A small multi-label audio tagger, trained from scratch: num experts 8, 39062 training examples.
Rows from block 8, named by matrix and row number. Rows with one number belong to one neuron. Each number is 128 + 24 x the weight over its row's rms, rounded and kept within 0 to 255. All counts start at 0. Numbers have three digits each. After the name is the row's rms in percent of the matrix's.
# fc1: first MLP up (model.blocks.8.ff1.fc1.weight, 1024x256), inputs 0-85
# fc2: first MLP down (model.blocks.8.ff1.fc2.weight, 256x1024, transposed), outputs 0-85
fc1.662 106:150142152168132088129145153163131155123118129103104153166092161100118157097110119102115141131126111097106101124158113102120146133142097141085152126096175150131086102101130188161146083106139161144149148163168112095112140113112154123126104147094111108112162118
fc2.662 096:110138155100121140107092041053102160128119047132134146103147119121136128150119074140144152126137134115112113113105124109108133157140123112123135126108108127113083119131132127132113118143142136158118125131143107110151143129145147144140144107131116178161146142
fc1.663 091:144132165118150099140120141137140133130131092124120162148082163094134169120112103115093143110121125123096121128144107094110132145122104125099127098120172132127073100093147167161171099130141161124154127138175091082137136101148150173080098137108111167085149122
fc2.663 078:114108096161118121101140130122109111091128109119151140091136138114109129138114101126167165124099123098105093120113134129188126099116122085118124122122139146127154070175129098085180102123169151154094151125132118146128167123114143061135159125079127136138178128
fc1.664 110:158137143167107077137137137152121132122118152140119165171096163091108168128109079134118135124129123123121116130148097104098157116110099156092114130137161141149062111127129143153145098098133151141091130188172111127123131135145148148136118156110120133106157131
fc2.664 107:160104161144126139096121128074124158122124144139140140073143129109108103123112128087141153126076128130129130110092160125127149171115119115117121123113141092138118111144143165120122170120165117169138113136131155101136154150121143171088150100118085120115142130
fc1.665 101:128153091147068092136152125124120117108124125121119150134100158112141135129094121102117132143086087125117124094170088116126167130117102132138137115085158119154111087129166156149146078095187138150116104167158113121156148123150162146112163153107111137120163124
fc2.665 094:147108155145094132156151144131148107082143143140109158122148120123138120079130108132125142129128135147059095134148107093138175117156113139114132129130145097120102106091108150149129126099137111108098125158146130154152120162114152135078148131063102106111162139
fc1.666 090:120134136117085092148164119140121102115119126129118169136096160103116126125089107104129131131080110134120113117152103122111152112121096113145140115076147124148117068133188162156142087112141140160093133174174119109166150095163162136095141163119095147105157103
fc2.666 081:175132162146091138136159133165163109108141159129100139118136135102112128109119080105130126125122150122106057141116112122135190132122105122121135123162149106149107118098114166135148117094152093132110161169129147126155154126133134199110146125086148140094171131
fc1.667 082:143121110134132094151114118158132112105117117123136179179080150097128167117130103108122154108124135124109105126141090099121166138083104116096139106106158143138107088131118178163151064109166139144118120149169105114128128131145157118106122136068136147120167130
fc2.667 057:143123141155119130107121153141156149123154147124111161060139142128100161087119136108136128102096153098130104125119150128194131169102090109126147117101135098144149072105119157154148143149179120164151125149156148108138132135118151186076144131089118133126111141
fc1.668 100:158132136143101087146112115128121116110123110135129147122073143100117132112083109132137150114097109113059088094129086087141151111120075139103122130146152151190113077133174135185132085117140139125127107164167131080135129124142139146111105148105117152103160112
fc2.668 096:108169108131141113140139117146139197126144056128109147143103131105105162097097164117124167103110129134075116115119106129146142202104120130139125140117163148101147128087116139140145112101120133162153125098144106100106146121184127110106174135124139120155125142
fc1.669 094:138140129145118100156141140137105140122103103145117148196062160093122161113130095113117148108127135119110127143168109094090135131111099103106125126114149128136088096129119157132153075117152144137128120172166100117098131125148148126116120149098126158153170134
fc2.669 091:137125145147115146102141123106147150111138115137126152087156135126108106108134115082164130138065134117109132092143133126136135156112122123123117139095156087132129092115144167156138148144164095171111142146133162136173139145101157166077124139111129151115108145
fc1.670 101:163137094136059109161131130140129087120114104147078141165093150107131147155116078112135100095134120117062100089159074112123125115090044133117139107124142151139130130158157129139160106136157124155106150142152143140168102124155143173131130141089123169113165142
fc2.670 112:137091189133160150113144148117160115092147136131115149115120148107128133071135112121117156109095196114106101129120145091138117168137113134110139117092145146151153108151093176152144120101127108121151129097151165074142113097101157157097142115124122132084133151
fc1.671 100:169159112129096109156167157181146147103132110165113139127107149097140150115096100092108125123091114114113106085152074108142145137136049156108134116119141151159098112106143166132181109122140120149105119134147113129144133139141144112114137151092126140093199137
fc2.671 113:092113168123154143125110086111186122109139112143132175120119128121106129110143102137144165109126174151111133081152118071097132185131141120149131130118134129186124114143090140116133116144141109132134150090153118102175110123111174153093127112088083147130142140
fc1.672 102:135097126114116091133107140168149097103146100113150139141094155100131149106111113115116123105133117153091108140178105106144153128120107120092098120135167153163090093121122140164151092116126137140125133147156117106104130124106161107123134160091174184158167120
fc2.672 099:131155142135128141099135143116154182103146180137104143146135119133120149097151124125168157124098157127111136100151130106122144132143141125128138112143153118154093100104146173160134122156116106152123148141160144084115113112091161165080111124090115134089110150
fc1.673 097:132099144116124087132117144145133126097098120115140180137085166084114138123114135115125145114110135098111145083119106088139138119127078147095122097116145129156116079139192141178143070102137130154118100169196139077141142103100155141116145141087124157114168128
fc2.673 082:106190129108144116124092070125166171111138097144117146148127136125111177101108139091131146089110115136081112120135108112138161191053127109129123155122156139142142138080110125104160109135135147150135120107141137135100121114144136123093131135121147148145126151
fc1.674 077:163127141142128106145122130145157138113133106128128175154079155095107167116132102099123151121104120109070103106135093099118121142114090106102123096080172150141094069137140178170178063121163150142137118155173117116117149108098153121107124141073124141111177134
fc2.674 039:128165174129127123059104092128155181115135097134120158094138126124117173137103085117165172123103135111070124125134126101137117163101149087148142127141161136145120109113125136130157106129130131146121129129155144095131129095158165161114157123087150143117142138
fc1.675 106:147118130154100079152121126144129114115123116136121151138114187081091125119118141127137138101129126107117137109112115080135138108131101157108132106131136126179116088137197153184128092097144118146106095171203127081130137098087143146133128138105114132139163122
fc2.675 127:099188137124139127127142098148163168119145121130110147139142120132116172089138146089111135117119121165102125113135120106098137187072159117118131158136145122112126131100094154095152157141131119149155141100133111155092132105105144121081144134135131147157100151
fc1.676 098:165116142154115090171128153120155144111124120135126184159116169091119133106118108122127112119097119109102116118132097125126152130120107137097132099100171113140087084133162144190142095124176154149120120168169126079147153138097148132108147155079135138069178124
fc2.676 063:168134106145092102123130151103121144118146141127109128141090138122116152092108084117207172113093151130092116120141119115152162155104146106125125098104172127142117106148101142164139103118172128142131132114151121106111133121136141126106160116096139166098159147
fc1.677 088:133104169120116094144144151144143142126115126147111161130101160105093131100110132088146137125073120119087123117145107089126156140114073114137145109098171134136105056147162157164128076114147155143110111158170130074136138092126139154097128140116103135133153116
fc2.677 068:150118156131132146124142143117104097105133162130056133133132123103114112116119092130130134117121121112067108110128105102131158173084121116094139139161139102110145135123126164126158158093148123142101109155131178106113128158142149177057159124072135126120159132
fc1.678 108:127160129118122104118163152158154121133124108124100160123077163093113176119081118121108125115145120111094113116202109104124142100143133158135150105100133133145116097081153189125130109079153196149143123149165072107107151135132161156107137129068113144116149136
fc2.678 134:168095122117146123103108136092082137094133143127150115146137125135124156135090136140131142146165109127127132143120148135135178163115155097078123141126139138124107176121137125110104117130161116134146093161141136125129151167105133095145116148166096121119157142
fc1.679 101:147146177156104109147120147121130127119150131171147162151091155109096148093106089109137158117104118109118125103150089091111120134117096141115111106114187129159080098104125153161166081115151173156103115164176104124131158111117142123102151106084109118134164150
fc2.679 094:143051108167122114122148057140168147137124090131123144097175141112120105146109151119081128120113116150125098127116117138105119143117168140121145141147132086118088154138136151131122141127134091155150144165146140130138129132127149193156137133125096147110167130
fc1.680 081:148102130140116103155126129152169139111112116135133169168074158096131159119113102110120172124113117126099112104141085106123149138118099124091114098095162143166092081113132157169140074128155148132129118154172119098127138134113155125125129145061149154106164131
fc2.680 048:114133129159123125085112133129120178122133163129113143121106129123109163108134078131172155116100139103067124110142165103175127115110153088127148093130143142153099069118141158126145099137174143133144108139145122092148129106120149112064146125083100151155101135
fc1.681 085:157120142132130099151119127135139141110128109144132171154083160094114157104124108096137128116108117106105117099132084105119147140119097116115119097057176137153088085135141187179169065118167150149123140155175103094146148123122147128100151146099121149094176125
fc2.681 041:153088126105144125149165150096142158097135144130110156112112131120105127136119125111161116121087124111072131115121112125136174180113139117129118117124147117125142089164120160144170074114172139151124133169150129119142127131146164174088141112095151165122193141
fc1.682 113:159124131143127077136133121155135118113125101143146158135077148096122158070131111118100120116097132109089090135127098094103142114101123148084165149097188125155073103113133147157145092118160172123155111136177086134140134126101145122091127128104125171136165131
fc2.682 138:124145141101092130122139135082159192105121168155063127234188121132099087143137134147188136111121116189124138123127088145133134152135145144178123149188094080113111144167138116132109131154107088145110151152149129132102132090108128133104118110091121134057172128
fc1.683 102:156127155141095090130094166135132102117144141149126133163098153096134167123124087128156157107105110122103096112152102074122137118119069148103096130154162140174081098097138130181146095127122146124101119172170131131127137097119141138106118158110145113092164115
fc2.683 114:124113124174118114111105105139159162129144093137132172112151141142105097130108130102112156105099115133082063103133136104117112141110136149132140147106150116124104130124114136087125124115135140135101140127149112145114145152118170105133169127073081106167138133
fc1.684 088:146135114137099095177130128135136116095105122148115166149086151091139160115125099108112125119083106131086094100159069093101166140111081126134142094124177155146101091127156167155150086105183133149117125155168122122160139109124152145099143140105130145116170128
fc2.684 052:132092177165109139121149133144126086121126121111106144140155135114111125110131093102171154128106153126073091140140113102151162178135120130104142120109166108123115124101086161115163149138168096129126166127145123119155125122120168170102143113068136122109167138
fc1.685 086:146130149127118097154127136135151142112131115144132175154082153100109144103122108099138144117097115106105114109133083102132174150112096110096142093083160130146098064148158158172165072116173154141111121146173115080156137128123149141101140134084116142107176132
fc2.685 046:145121161112172125093159175127129138091142164130104135118112131123118178119118112120115160121123130128060093126114115116151156174093124114084141147161150100132129121102115140146172129102160146142111108169144154100096112095158151165069155118092122144106140133
fc1.686 126:121109150095100134135126120130138155101140099188132148125136138132089120143091126085115108097117137143068137085134136097132099145143106125135117052103139147123121153122126122115166132157155118140157149103138127108151107095139144142114156097130146132129131160
fc2.686 126:152172152105096085149135157115116122132118171137112138121116144116112121108082074076115125104145086134136138122157079106121080107160120133131085080146156144151134159076144109122140150135096141095106123125141140137126137158134097154118148112167088139120096143
fc1.687 085:152105135138114096153107128135160139114143093129130168136087157095115144118113112114132157114104124113087118111139074090137156133126080130101132120094172142168091070142144158194139067116140152131120127163170130085138134115116145124116132147063146160103187130
fc2.687 060:121195123135119119114113106151140205114138119132094137132105128125104182130123121119136134129108122136042103107141111107162149142085158072159141124140185132155102134113137148142158108129135141145126105113137126099089106105160153145067135131108132118152144132
fc1.688 104:139107175132133100151117124156153147128141087125143155164090171084124145128116090116117153118141120121110121126165099100096149159121118105104100106139158119136073116106134161176162091118140154125157136166181089119136144123123153142106098142103125167114164123
fc2.688 087:108119092172101120065154094121091127094130120125134134119170129121114156132137076117155167130091131117095112115128142104192119072101158073120127089137112126141099082169122142091167116167167149132115128124136117136121122095113145086088125124070111139155146133
fc1.689 079:145102118132125102161112112133155113113127109131129180154073154093119139123129111098111147125109124109091115107139087105130151142107082102125119100067179132143101080137142190172158059117170147137120117160170122100135137105127154127096142143068134139103190130
fc2.689 043:181126142144140125114133152142133174089129127133102146113121128112105157116126072102166162122086129107074131118140141105163188174128101110096137108131182124137144086122132168162175094116171115151143088131134151105131123125160156158096142133061136115146132142
fc1.690 096:125137105118080100137120118178128132127133140149141165118101157102121153141085115120132167100137118116117122099117078118125133129132090104123132116108151149179111101139156136173158104120135118155112119167157131084149144103106154107133128142094128153097162127
fc2.690 099:123165144116143147125115140146159171096146107137102128149106120129101158119110099104137125120126136137052116097154126103128157159081128084138133115166155140118107130103118145122144120112138117119123135124137128095127108108134181183120133130084130126164127139
fc1.691 081:160133134126130101163148156134128134091125097131118163164088153091122166117124106118109140111119127103087105108134115110115155142099096135103117106118159133137085120130140154171172085127148133137137134140168101110123136135140156161092129127077132166112163133
fc2.691 055:119089149154144124093186134089194095114145121127142168068119144106103118109120106087135148120121140077122110136127128126146124148108089114121118137097110118178138069160107130126161118121174152169122184145143104142165127129092146088125171130111143162120143137
fc1.692 077:157128127131125104143121118134141145106122109128134167156062153097119160111121103100133142121100118118102116106127078110125160135101086113111132111088171130161096079126152192175150064110165138151129125167173109122134143114133158134109151148086109145080175126
fc2.692 035:123105113152115131133162160113124159106130101136148164086127133136120131089123134130134156121115137119080104138107130129151154164124115113102139136087136116119124064151102176197146092110159097144139126146160132111144145109160156138104184129113150129116146135
fc1.693 113:169123112147123072155116147132116091121090120157110161157100165106120177129119100114122130123108088099085083118131111074126161127133105133085149126133164132149110099075173127155127108144173144132123123155167117106102139122130136158085122143128139151146153111
fc2.693 176:121125124154117127165116146069150185105145186142138146136153128122088092155128152130126163094130142144104130126107144133123132156160074142170110138122135124094153144152121105097119122112103127146089149122145084139129177133085138067145163121117110094134120137
fc1.694 108:147149170152115122140122143116128136118150125174146167154096150100095145099097090109130150123112125107119137102144095095106115141120090151129097115126190138147065106104122156157177084106148164166105108159170103112126164101122148122106143118082116108127161156
fc2.694 130:135058127161124107134139073147183151144123093135129139109162140111116103141107154119085128129114118153116089126119120125113116144126155131126138140145140103136079162129140145141112138132120095164137145172147143134128132138123152202163139130133105133107156131
fc1.695 087:162136140167109090138098122143145123124132123117128176154088162097125165114119119109138133111110112110109096108147094098112153128141095134096135114102178157148084067128138159162154090111164148137119141161172109099140136142135142151109140147106117119100170111
fc2.695 058:174100136143087132143109132090154172098130086145105131091102132098126131146105149111170157125068127124063069110093137104126175161147070121137121133148156129126118117148125102123156140146147127172088103120119146120131162133122152105112165129116113130139159138
fc1.696 101:157123130173101104129115112145114133094135109132143142129108152087113137116047128111119158111108110089100139110120082102115139118102094127107165115153144123181105104132152155182158102095141125163142101151154123112140147110149154135115115139104131158114164109
fc2.696 091:143180138121149115139137127152161147113128062145115142156116119111113125096109145103128145114111136164054157130133111097123157213083123118126139118106148144139134146096105116129140095139132128144172110093106130108066118151157148122095112146099155133167143135
fc1.697 106:137144125160085148156143168122131164137126135108121121112172127125134171129115104153111152130169123160102090120134138147124146095133109147098149137155143082156132118090167117122124143156129117099154142129132131099153136158113123102124087117134137095073115113
fc2.697 128:115083043127154116119137124134157138094141089109187154145118113110153141149094118100126164118154100103139146171103144159119113150113107162114123092107120087077139144149107133119089117134131128120133102113145142091150153143128128130144141110173125123141114123
fc1.698 109:172129130140123088166112139135113105135088105150116172163086165100123166121111101116119117124106106103086096124126109077118150131132120126097157108130167131142116091063164135145122103148178142133142134153166103092114139106127140164085114136118140159144154111
fc2.698 170:137124115163123126154120149073128180099146182138145133132150127120095106155119128129124160099124142135091131128109138127134129145161080144167113131125135121085144144152118122101128115123105116133097159116141086131133176116087138069162172121118127098138130135
fc1.699 108:140142109154107089176119114124119099134090099141118168158095160101113167144112090116129121127126102138110105108120119092146174133122108110096166113124155143131120092107166133152125107136173144169094133151159098107113149115151141158108131133129142134145156118
fc2.699 126:154095140182123119156123163074132177111148183142163127105118126110112117133127119120099163108119135151109121134103153133156165166160066136145144135108135118115121116116101143119132107142109104144104147111126116082171169127103125092123168129152083092130144139
fc1.700 106:150126144140132091133120140127155132129138140149103142164103159093140156100128091105141144124126098130110102051129125084121143146106123139130113100143166151184106123109143143151160098138131157117129120170168085167131126120122140129076077119126164127087156115
fc2.700 121:133112110186118137086126140141105108150135078119144154142147123156115123093088125091097119122086114115096112140134136123123095113122122119121131153087153126085138109145114131107121131112171142117132103099145114157088142155151168110143170120089086113176106130
fc1.701 103:128165119159114093152140142117117153130152149124113131175099163101114151113123100108134168088122120115098121125185107097114154147104100121119110134143157144144119119100105177143152068105144143142104108166153093101118142137134133133095124152092116154156178112
fc2.701 102:145064118112132134092148096136149129101132112134093167081139135121103132105114130085131147130104126103105116099152145128137147123114136163111115145121116104134105130126145143144122169131165100138137153168129124142147114127097147157087142132096111136135136155
fc1.702 102:147106155127128090147133137141131130130130108125124153162096168091133175112124097118114161115126100121098115118163111090097137153120110108119107107149163127133086109095130168163171091118143150122161135165176106103123143106127149159077110135126123150102159123
fc2.702 102:101137100166092138109151101104097108098134116121145155093161125130114105132123130111148144116103144128109112127111149134160129104092140100116110123128125135102131094178110100077157127130164150130072141127130113159125161144116145056123158112061126143201141131
fc1.703 083:142126139139119105146127124138163138110131110118118177157084157097121154104128119089137134117104119109079115108134080095129161144097086120111122097095175136150098064149139177165179069120168149139109109155174117093147147117117146132099130138079117139099178128
fc2.703 042:157106160155142120082163153129147142104139114137083131132099142117111140114095098117133137125086113104065082121138115108176158173102137102109148127145141137136127084134128144148152122112166132142119069155152141100114114120194152147068150133088118134132143144
fc1.704 084:164118138134122101154118129154155136112121118126141172153085153100118151107118117102143132119102122117101114106131086100126165148101079112102139095075183133141097078144143186179150069123169150143120120149167126097153136125125152146096131140087114141092175127
fc2.704 045:166127135129147125130137158132140151088136139130097157118115131122113153095125118128160146113106138100095127127110123112148172173104129118098143127143153121121133079140116161175146109077162120142123076142151159079104125122157160149099154129091105124130163135
fc1.705 108:116151144158112119103150172137114131127072155112094119131128145094105126143121136104109093125147145131117115117169114095098099107147136110128141105132175134133121097086152159148104122143186129186093112154131127146096182077169142131161114114113093199148135120
fc2.705 146:105115125133102109117151117116128128174127139093122127111125131118128105135123188172117117138173122122158128153094189154119139130161174131164137164113135121129090092117157168140097142130158094144125120176147104135129125145148098166134180151153104145120104104
fc1.706 103:134155151133133096142130138126139151129142103123121146157084169093123169125100092123104147131125117119104128111151105092103137123121097132119136082130159121126058094089119195169169084112140146116137120165177079091136152124135149164107111136108110162109149131
fc2.706 085:145074112164114132077152104140094096051116115121159163105159133102112128155122097125139157133094124109079095115104128118193112108099141088105128134119121106122119108167128103097154121139173139169085165141134133134137151101102157064131126121062133128121231125
fc1.707 095:166093164162127099161149158165160151097107114149134175168096153100110142107119126110118140119103113114115106105138107106124153149118104121098113104115159134128086094141152161160142084129168142156133107155176105111112143094092163156092136123092126142099162122
fc2.707 057:102137148132133099153149142149173113110130112117148131121137148094105155125142103146108159099149122140092134129113140148181175159096123136059136108155121121111109088121110159140138111090155162157129123141141087097149147121153139122125173129102096190155129130
fc1.708 138:180096139125106058167133154149155111138152074125131118151119154112135118123066139134114095126128103148104076131166119110116151118131128131102153142147153119165140093123139140144145107081126111105159140188165122157116114098102145130133114169127148140118164090
fc2.708 158:135075165132139154143136141146112098109137147147158120140092156145141107130065118128129094139132099161167084117117144152116131195095082150111142197158152137106155116082079099099125126119182133130110146155121145143131119124149148155182114134098097142121173137
fc1.709 095:177125148159136104152143152138133152134117123120103162153081162091134145124100103099115164109086113089098106117151099107123135137106082132088130115109165156129077096119135211153147106115143175130158127151163114095126140136104152127113091145096142111118170114
fc2.709 073:103142170137133131077084069101174131125141080134133164126139134113101184121120089150143159113123132132063115104153125068130133137136107113169139101114144153150082083133136139077148130139162148145155122118150092114171122091133149137097150118088119177110135148
fc1.710 100:130147159152153096137160149145134151130130130114103151176082165096117159103105105094130155138139106106114114119167106103120153139138100140097127112104161143154108078101132186148145090092151162140139123170166101118118159130123151136097128147095112127140155117
fc2.710 070:091121156128136124073090080090144151119141085125161149125161140130111108097135113147128122107153117119094134138118162099099124138154139107130119102092117152114086090143115160126116131135143127152156116165158101121157152115103163124125154109111129158140138148
fc1.711 109:151168157154117104150124131136132165123120141149088161184107162107106157110083128125137140110099124089109096096175107108135141118122113131085126108117156126142099110112155152161148095143133130165117120151158113104146142104121166136104125135085111118076136114
fc2.711 099:113100126124100121122117146095121113128155119160130127124097130123101152116126114156121144092133135131076114117118111128136127124122104112134129091138123147124109114155113151186139153108167123133176112107138100081151135121177152121112175113092155151124157130
fc1.712 097:175104131136139092134119115123127124091110121130143164134079170077094128108120131118146152120106127087094126100123107097138152122135080138094117101122141127162103084148195167179146063099149134149113087169195136084136131114115158142113133133103111138120175134
fc2.712 088:105192120130133131120125083134163193100130101148110151144131130122115158086120130101120164096105111145084114118120096116155152200068137112125125174130160131125139121072103139113136111144148126164148117115146133137108107108160136159072143142124115137143143149
fc1.713 103:154107134156108087137120119147126124098115113130130162131085176085103135132111141124139134116120132089105143083108110082126135115130096148091134096137134127177126091128196149166155090108144124138122087177185140076138136118095154150117123135099121136116164126
fc2.713 108:105190141140132119134136084136151177118151090143101159150116142125112174087128151110138138098098127173078125113134100094112139195071145110146123148144158142141135126105095158127142116132127119155139124112148147136101112122145136136075134143122143149130134148
fc1.714 112:146173150145137105133154165146146149121135132124120152164088172092126149094103068112120149124129099099108132117163123088103145130131109155087135112116144128144087101098130195168151087114126162137160117155171079116120138110124157124098118144111106107130145118
fc2.714 121:103096121150121121088090017083139124161120078124154141083186147116118142138113071119115157129144126139107093126118122139136107121145160097119136123119108116107066122145141150137109134150151140156134148170159115131146140138141162144145147119127084178138145132
fc1.715 078:165112149149127101151115114152165141110122121123147164159087147099124167099129113097130142129117123106098114109134088102127155139101083120089138101081173153140088062136143182172173079111164155146117130152174126108134141134108150132111137135087124132106170125
fc2.715 037:169120176122152120128121156119157191098137096128109153123123125125118133120129140132159158124081145105087103130110136115120175178121130106112145134157158100126129071132107157137125154087158122164105068129153150080117138106171165182111170129071088155093164135
fc1.716 089:133114132141120094149110137125142131105122104117130164126060144098127145115123128110119172122097108079064116091136105083130116118145059148083100109134162145178113075140146159176144077120149147125133107153179134094134144123127149126111132141106127158104167108
fc2.716 070:098203135122140108148110122159154213119137056143122163147084129117099148093110118112138174109129110125061118126155109104141134196102112111123139128119175132149148144093117147156149091129122155154159114113149128117100113128161143152094134150118126134141137142
fc1.717 079:142123135132109103147104126127142134112118106129121174166076152094118154102123111092125141127103119122103122111140083102123176133100095114107120105087185145148100083128154193163147053111178143143126137160176113112143140126136151124090140146084116145110176131
fc2.717 039:164112117142126124115083143145094170116143123128093148102148124120115155086126127122174160119103130087083128126134123120133171180106137113086148147091120107132120104130121180173168097125167082132159133153166143118144114113183145144074162125116146101140134132
fc1.718 101:145142152142130099131121125160160150130129115128120161167088165092112170096109107112102143113142128110113106126156102101094156144134118121111113108111167131132074105096133187166161078108140151131143149170169099095132136116130142168094097133105110145102169127
fc2.718 096:135087114137102144105151126075042130084138085131132123103157118129138115147103101120168158144087121114112099138097121128183145125117146096091111127139123133118133081175109105095163134135161109159090115133117121124128160123137141055109125119101139139155195139
fc1.719 086:183108138160130100141105135138166139092119120114127173154088151093127166111133123100139146110114117103102113092146076100125173147110091141084124095112166138158079109148144175173166087121171132153130122153162125120142138144120162149124125140074124169094178117
fc2.719 054:171098152150156123079117157117191142095130110124116155101100134127120108110132128131128166124104138094102134126108117135144207167104133126091133135133138120156118127127118159167131087108156096157088081151136146101154138139157166136085144131119111142097196135
fc1.720 093:150131133137117107164127151143159127101114123144120186154093147096126151114128125107134130116088116110087108110140100094124167157121084124102162111112163123141088085124164175168160094124171137161111115141165115105157140093100155122084128138073127124117179130
fc2.720 061:130139176136133124105135136114152157118130106129087154131137132117110157117117106127186148115111153110075115111156099097101143198103125105111144114155137146174117108142121159181149121097156136141130105125164154103109116124175147141078160111083131161118142144
fc1.721 105:118174108121039110130128120160189089136157126150109140130101169108133127125073115122143111104138133138102104111116090108137147118120078121122166113124151105143128094106148168150167099130141101154100141159143134077143159125116141129106110141094118154142167144
fc2.721 114:131028135119112158069149136105144104107156122144090115122116126153110146100105117136122152140115151145115083122108103096137175134106104123129152155109134149118107137139117180132142143128168104130136141133133155101177095147136154146129138121108106131108135159
fc1.722 075:176131161148133101155107151135147115109127102126126155157082151098113170115134099110121134114085121118063113112133099102119142136098084129095120109086182129141086084142135166169176099124149145136122125151172116109139133116110145176093126140082123156093164126
fc2.722 044:125124139181134112103135150132167167103134076130122145100106135115105128112109116099140158122102136082087075130133123122159118165115127106125127122113183161138139064181123126141152110092174126146125159119150103116117140150124162104123159118125134144122163133
fc1.723 093:169107137156115088144096116132142125108128108129145158136092148081118132121120122108136155118129120102090117110135092100136144116138078151097107116120149142181095081145167149192140070111141134130114121185189132106139135103117151123120132145079140158121192121
fc2.723 078:102186103150111110132111105137154196107139073139110143146133130110099151096124148120116150105101121153051123120136105113132145172079149096128123145124173139138113124096119159134171123128135142160142128110152117129092119110137137130080152136107122128172137138
fc1.724 072:154106141158120102148105124141146126112128121135131177151067153098123164117122107098138162127116117111099116105151088102126164129102085112108130104086168146140101055144143183162171064111157163139123114164174114121146145126123143130103133134088132135124172121
fc2.724 039:174137160150133124119110154118157150116133085145087142096142129115120128127119098135124137132124122125062050113127141113108158170083136119127165148151159110141147107134120162160138120121140113143132088146131144091129110099155147236100158132088098123101122125
fc1.725 119:095104129183115136152137117095136138170104131108052129144123136121105106146121159121161137152103128149108183132159117119085139124132182060082104117096157150122166121144136147092136114152123092118137135129135150142127144095081139105103128120121195160148126131
fc2.725 169:149081149141111122108138147149147132137090109134155149105159124130145112142160090132079115165103121136150104145131131123144139122143044110128114118116143119110077081099125105152083174130115160139108122105097098135119118117157096112137097146189178160073128129
fc1.726 085:128117142158115101173151144154113165123115114132126156188077152091118161114120112115109156128127127110109110112154093104107171131103100110099105114121159143140086101136123167163158066118149143134130110170164105112111144136140146155130133151085130123116162120
fc2.726 060:153127163143119128073136089064155139109136107130131157041127136113119117129113099079146143128095129113083147101131152112152139150102094113113108123086142097138110091095128149132138133142166135153122150141134143128161137127112144163079148128091098167136087130
fc1.727 099:153102151129111093127126125137144138096125115144136164146070158091119138108112117095138155105093123114102119090131071096136152121127081128086132114111153149169091088142140157197134082103144157147116127163173123094142144115131153129132130137098140178089181124
fc2.727 066:129149132153130115100116140145157181109139124126063132154106132132109166116122134118118163137079117153072103099158087099148153161075154092147146129144167147187098132089127148144137100146145117124123126139154136100106102095155166136090136129095128151136146135
fc1.728 109:139146145123119089166144143150166140131156082137115133163102161099139146129100078127120122119145129129094101099150110099110130097145097154099138118147154125130086113098122175154175110112141131110143138169161099088143160116131135118131091162102139154085151124
fc2.728 114:120103111155120154073113084094137125076116128135149173111127137113112148125146062115129132133120149130074128097122132072146114098095146093151137105108125116140103129163147155130140116165145138166109127104146157104144136105101171096106093109109121133150148143
fc1.729 084:156100129137111098137100114152162122122141113130131153132065148098132144132133115115134187114134128110107104109146076104131143132130077117101125123094163151172102064142118127187144081110143140126110131161165125098134132105137148120128131149081141173104182114
fc2.729 073:105170140147115114124109118161160205137138130137117150141099140117106168119132122115140145113131132149065104107143120100128159159101152076124149115167163134153116126098138165126148115128129131132134126122143116090118124087148148161087150145105124098162108128
fc1.730 104:144126137136131078134114151129119110108134135150135148134085187089105137097161122122129140098113149100105144126105118095134143121141095146099118110139137126168114096138189142177145079104128141120107097153200128092136116103090140135118113120090119157135163123
fc2.730 122:091154125134115124111137091156156186142128103144129168113167141111131129123137158075104155092104118147134111142122136151115123164087179140118123163110112094106139125128117129093133156151150125168160118138148121175098133102116153135111133137117111164162108148
fc1.731 107:148151178142121113143116141120133126122151135183153164162100149105100138077097081105136149118101129098116125108136095085105119134121105141102095098119186137148088090095129155167168077112144157156107119152172107115136157110094148114104140111094112126126152149
fc2.731 104:126063112152134103125131064134164160132123077130138152095179142104111128132108117121076135129104109147100085131112124129128127131110170128127137148141125095114081165143145150124136143147138112165129140164152143147127129121133157176150139126114099149105162125
fc1.732 081:163126147152103095146112128144144152116131115142144168142082154099109147102117125096137140116095118100099130098135083093125170137105076115094126110102160134150093071148152174181155069117167156144109118160175122089156145121126141136108144140078112145112177121
fc2.732 044:170149164142139127094113126119137132102132146137089128127096121125110144130109106126139163128120128129050074107124113114151153183083110110102153153150175119131131141089126152142155120117145130137132110148137145108089116092170151174092146128096098133130135134
fc1.733 075:144112123128115106155118135150154134113120116132125171150072152102121152102108105088119136123095114108091119111146083108132172138088070113114131100086163136137101067150150194169155065113165151147120109160167115102153141128122152143111131138085127140114170126
fc2.733 043:157135168143129130099099111097126132101126143140078141122135130116119148113127071139130155132134131089076084114126133098146185166105135120105157134126134127128110107110121189140149116114150115149149102162144148095131123116163154219087145125086107156116135136
fc1.734 079:141115149146113108148124134142151142103123117129123171146068157093118149099116124097108153122107127108084129097143087099125152128111083113095133097092160144160104068139147175172166073110159140134122112173173124096149142124119152130114135142066119147107178125
fc2.734 045:141183154151121123088098090123123170094137109134080126126075126119116161137102092142169156129118121123054102118144125099129162174063145081145142133138148118151107156079132136123118115134136114146139117137134149098118113108156147171086142134106106123128146133
fc1.735 080:157125153150112104140105127144154136107129100138140170141084157094121149102113114091134153115109126101096128100140086105126156142108084116105126097087170144156090068133144188168182074108163157149132121154172113101151146124113154139109131130081125139120171130
fc2.735 043:178129181173142120084111146135144125080131107139083140099096137110116137122108122127127129133122126118064079113117130114146169153085125076117147137168187130131150124129127159151153102106155126159126107143138155089128123134183165168092158122081106125139139131
fc1.736 077:157126144150131100162124136154155150109119106132123173167078156092120169102124118094128137119114120105096097106138087098125151141100087119098124106086178144140094079135139189161171079115167142151139131153170109119138149117128151144105130135079131144114165124
fc2.736 031:166124133115133118113145111103150159095134083125101171115126138122123137136118117134156159120105130088103115120127120123110178199110121114112137133121146113136133072165122176148154124093175098159155106159172126104131126131148166143092158131084123158131153165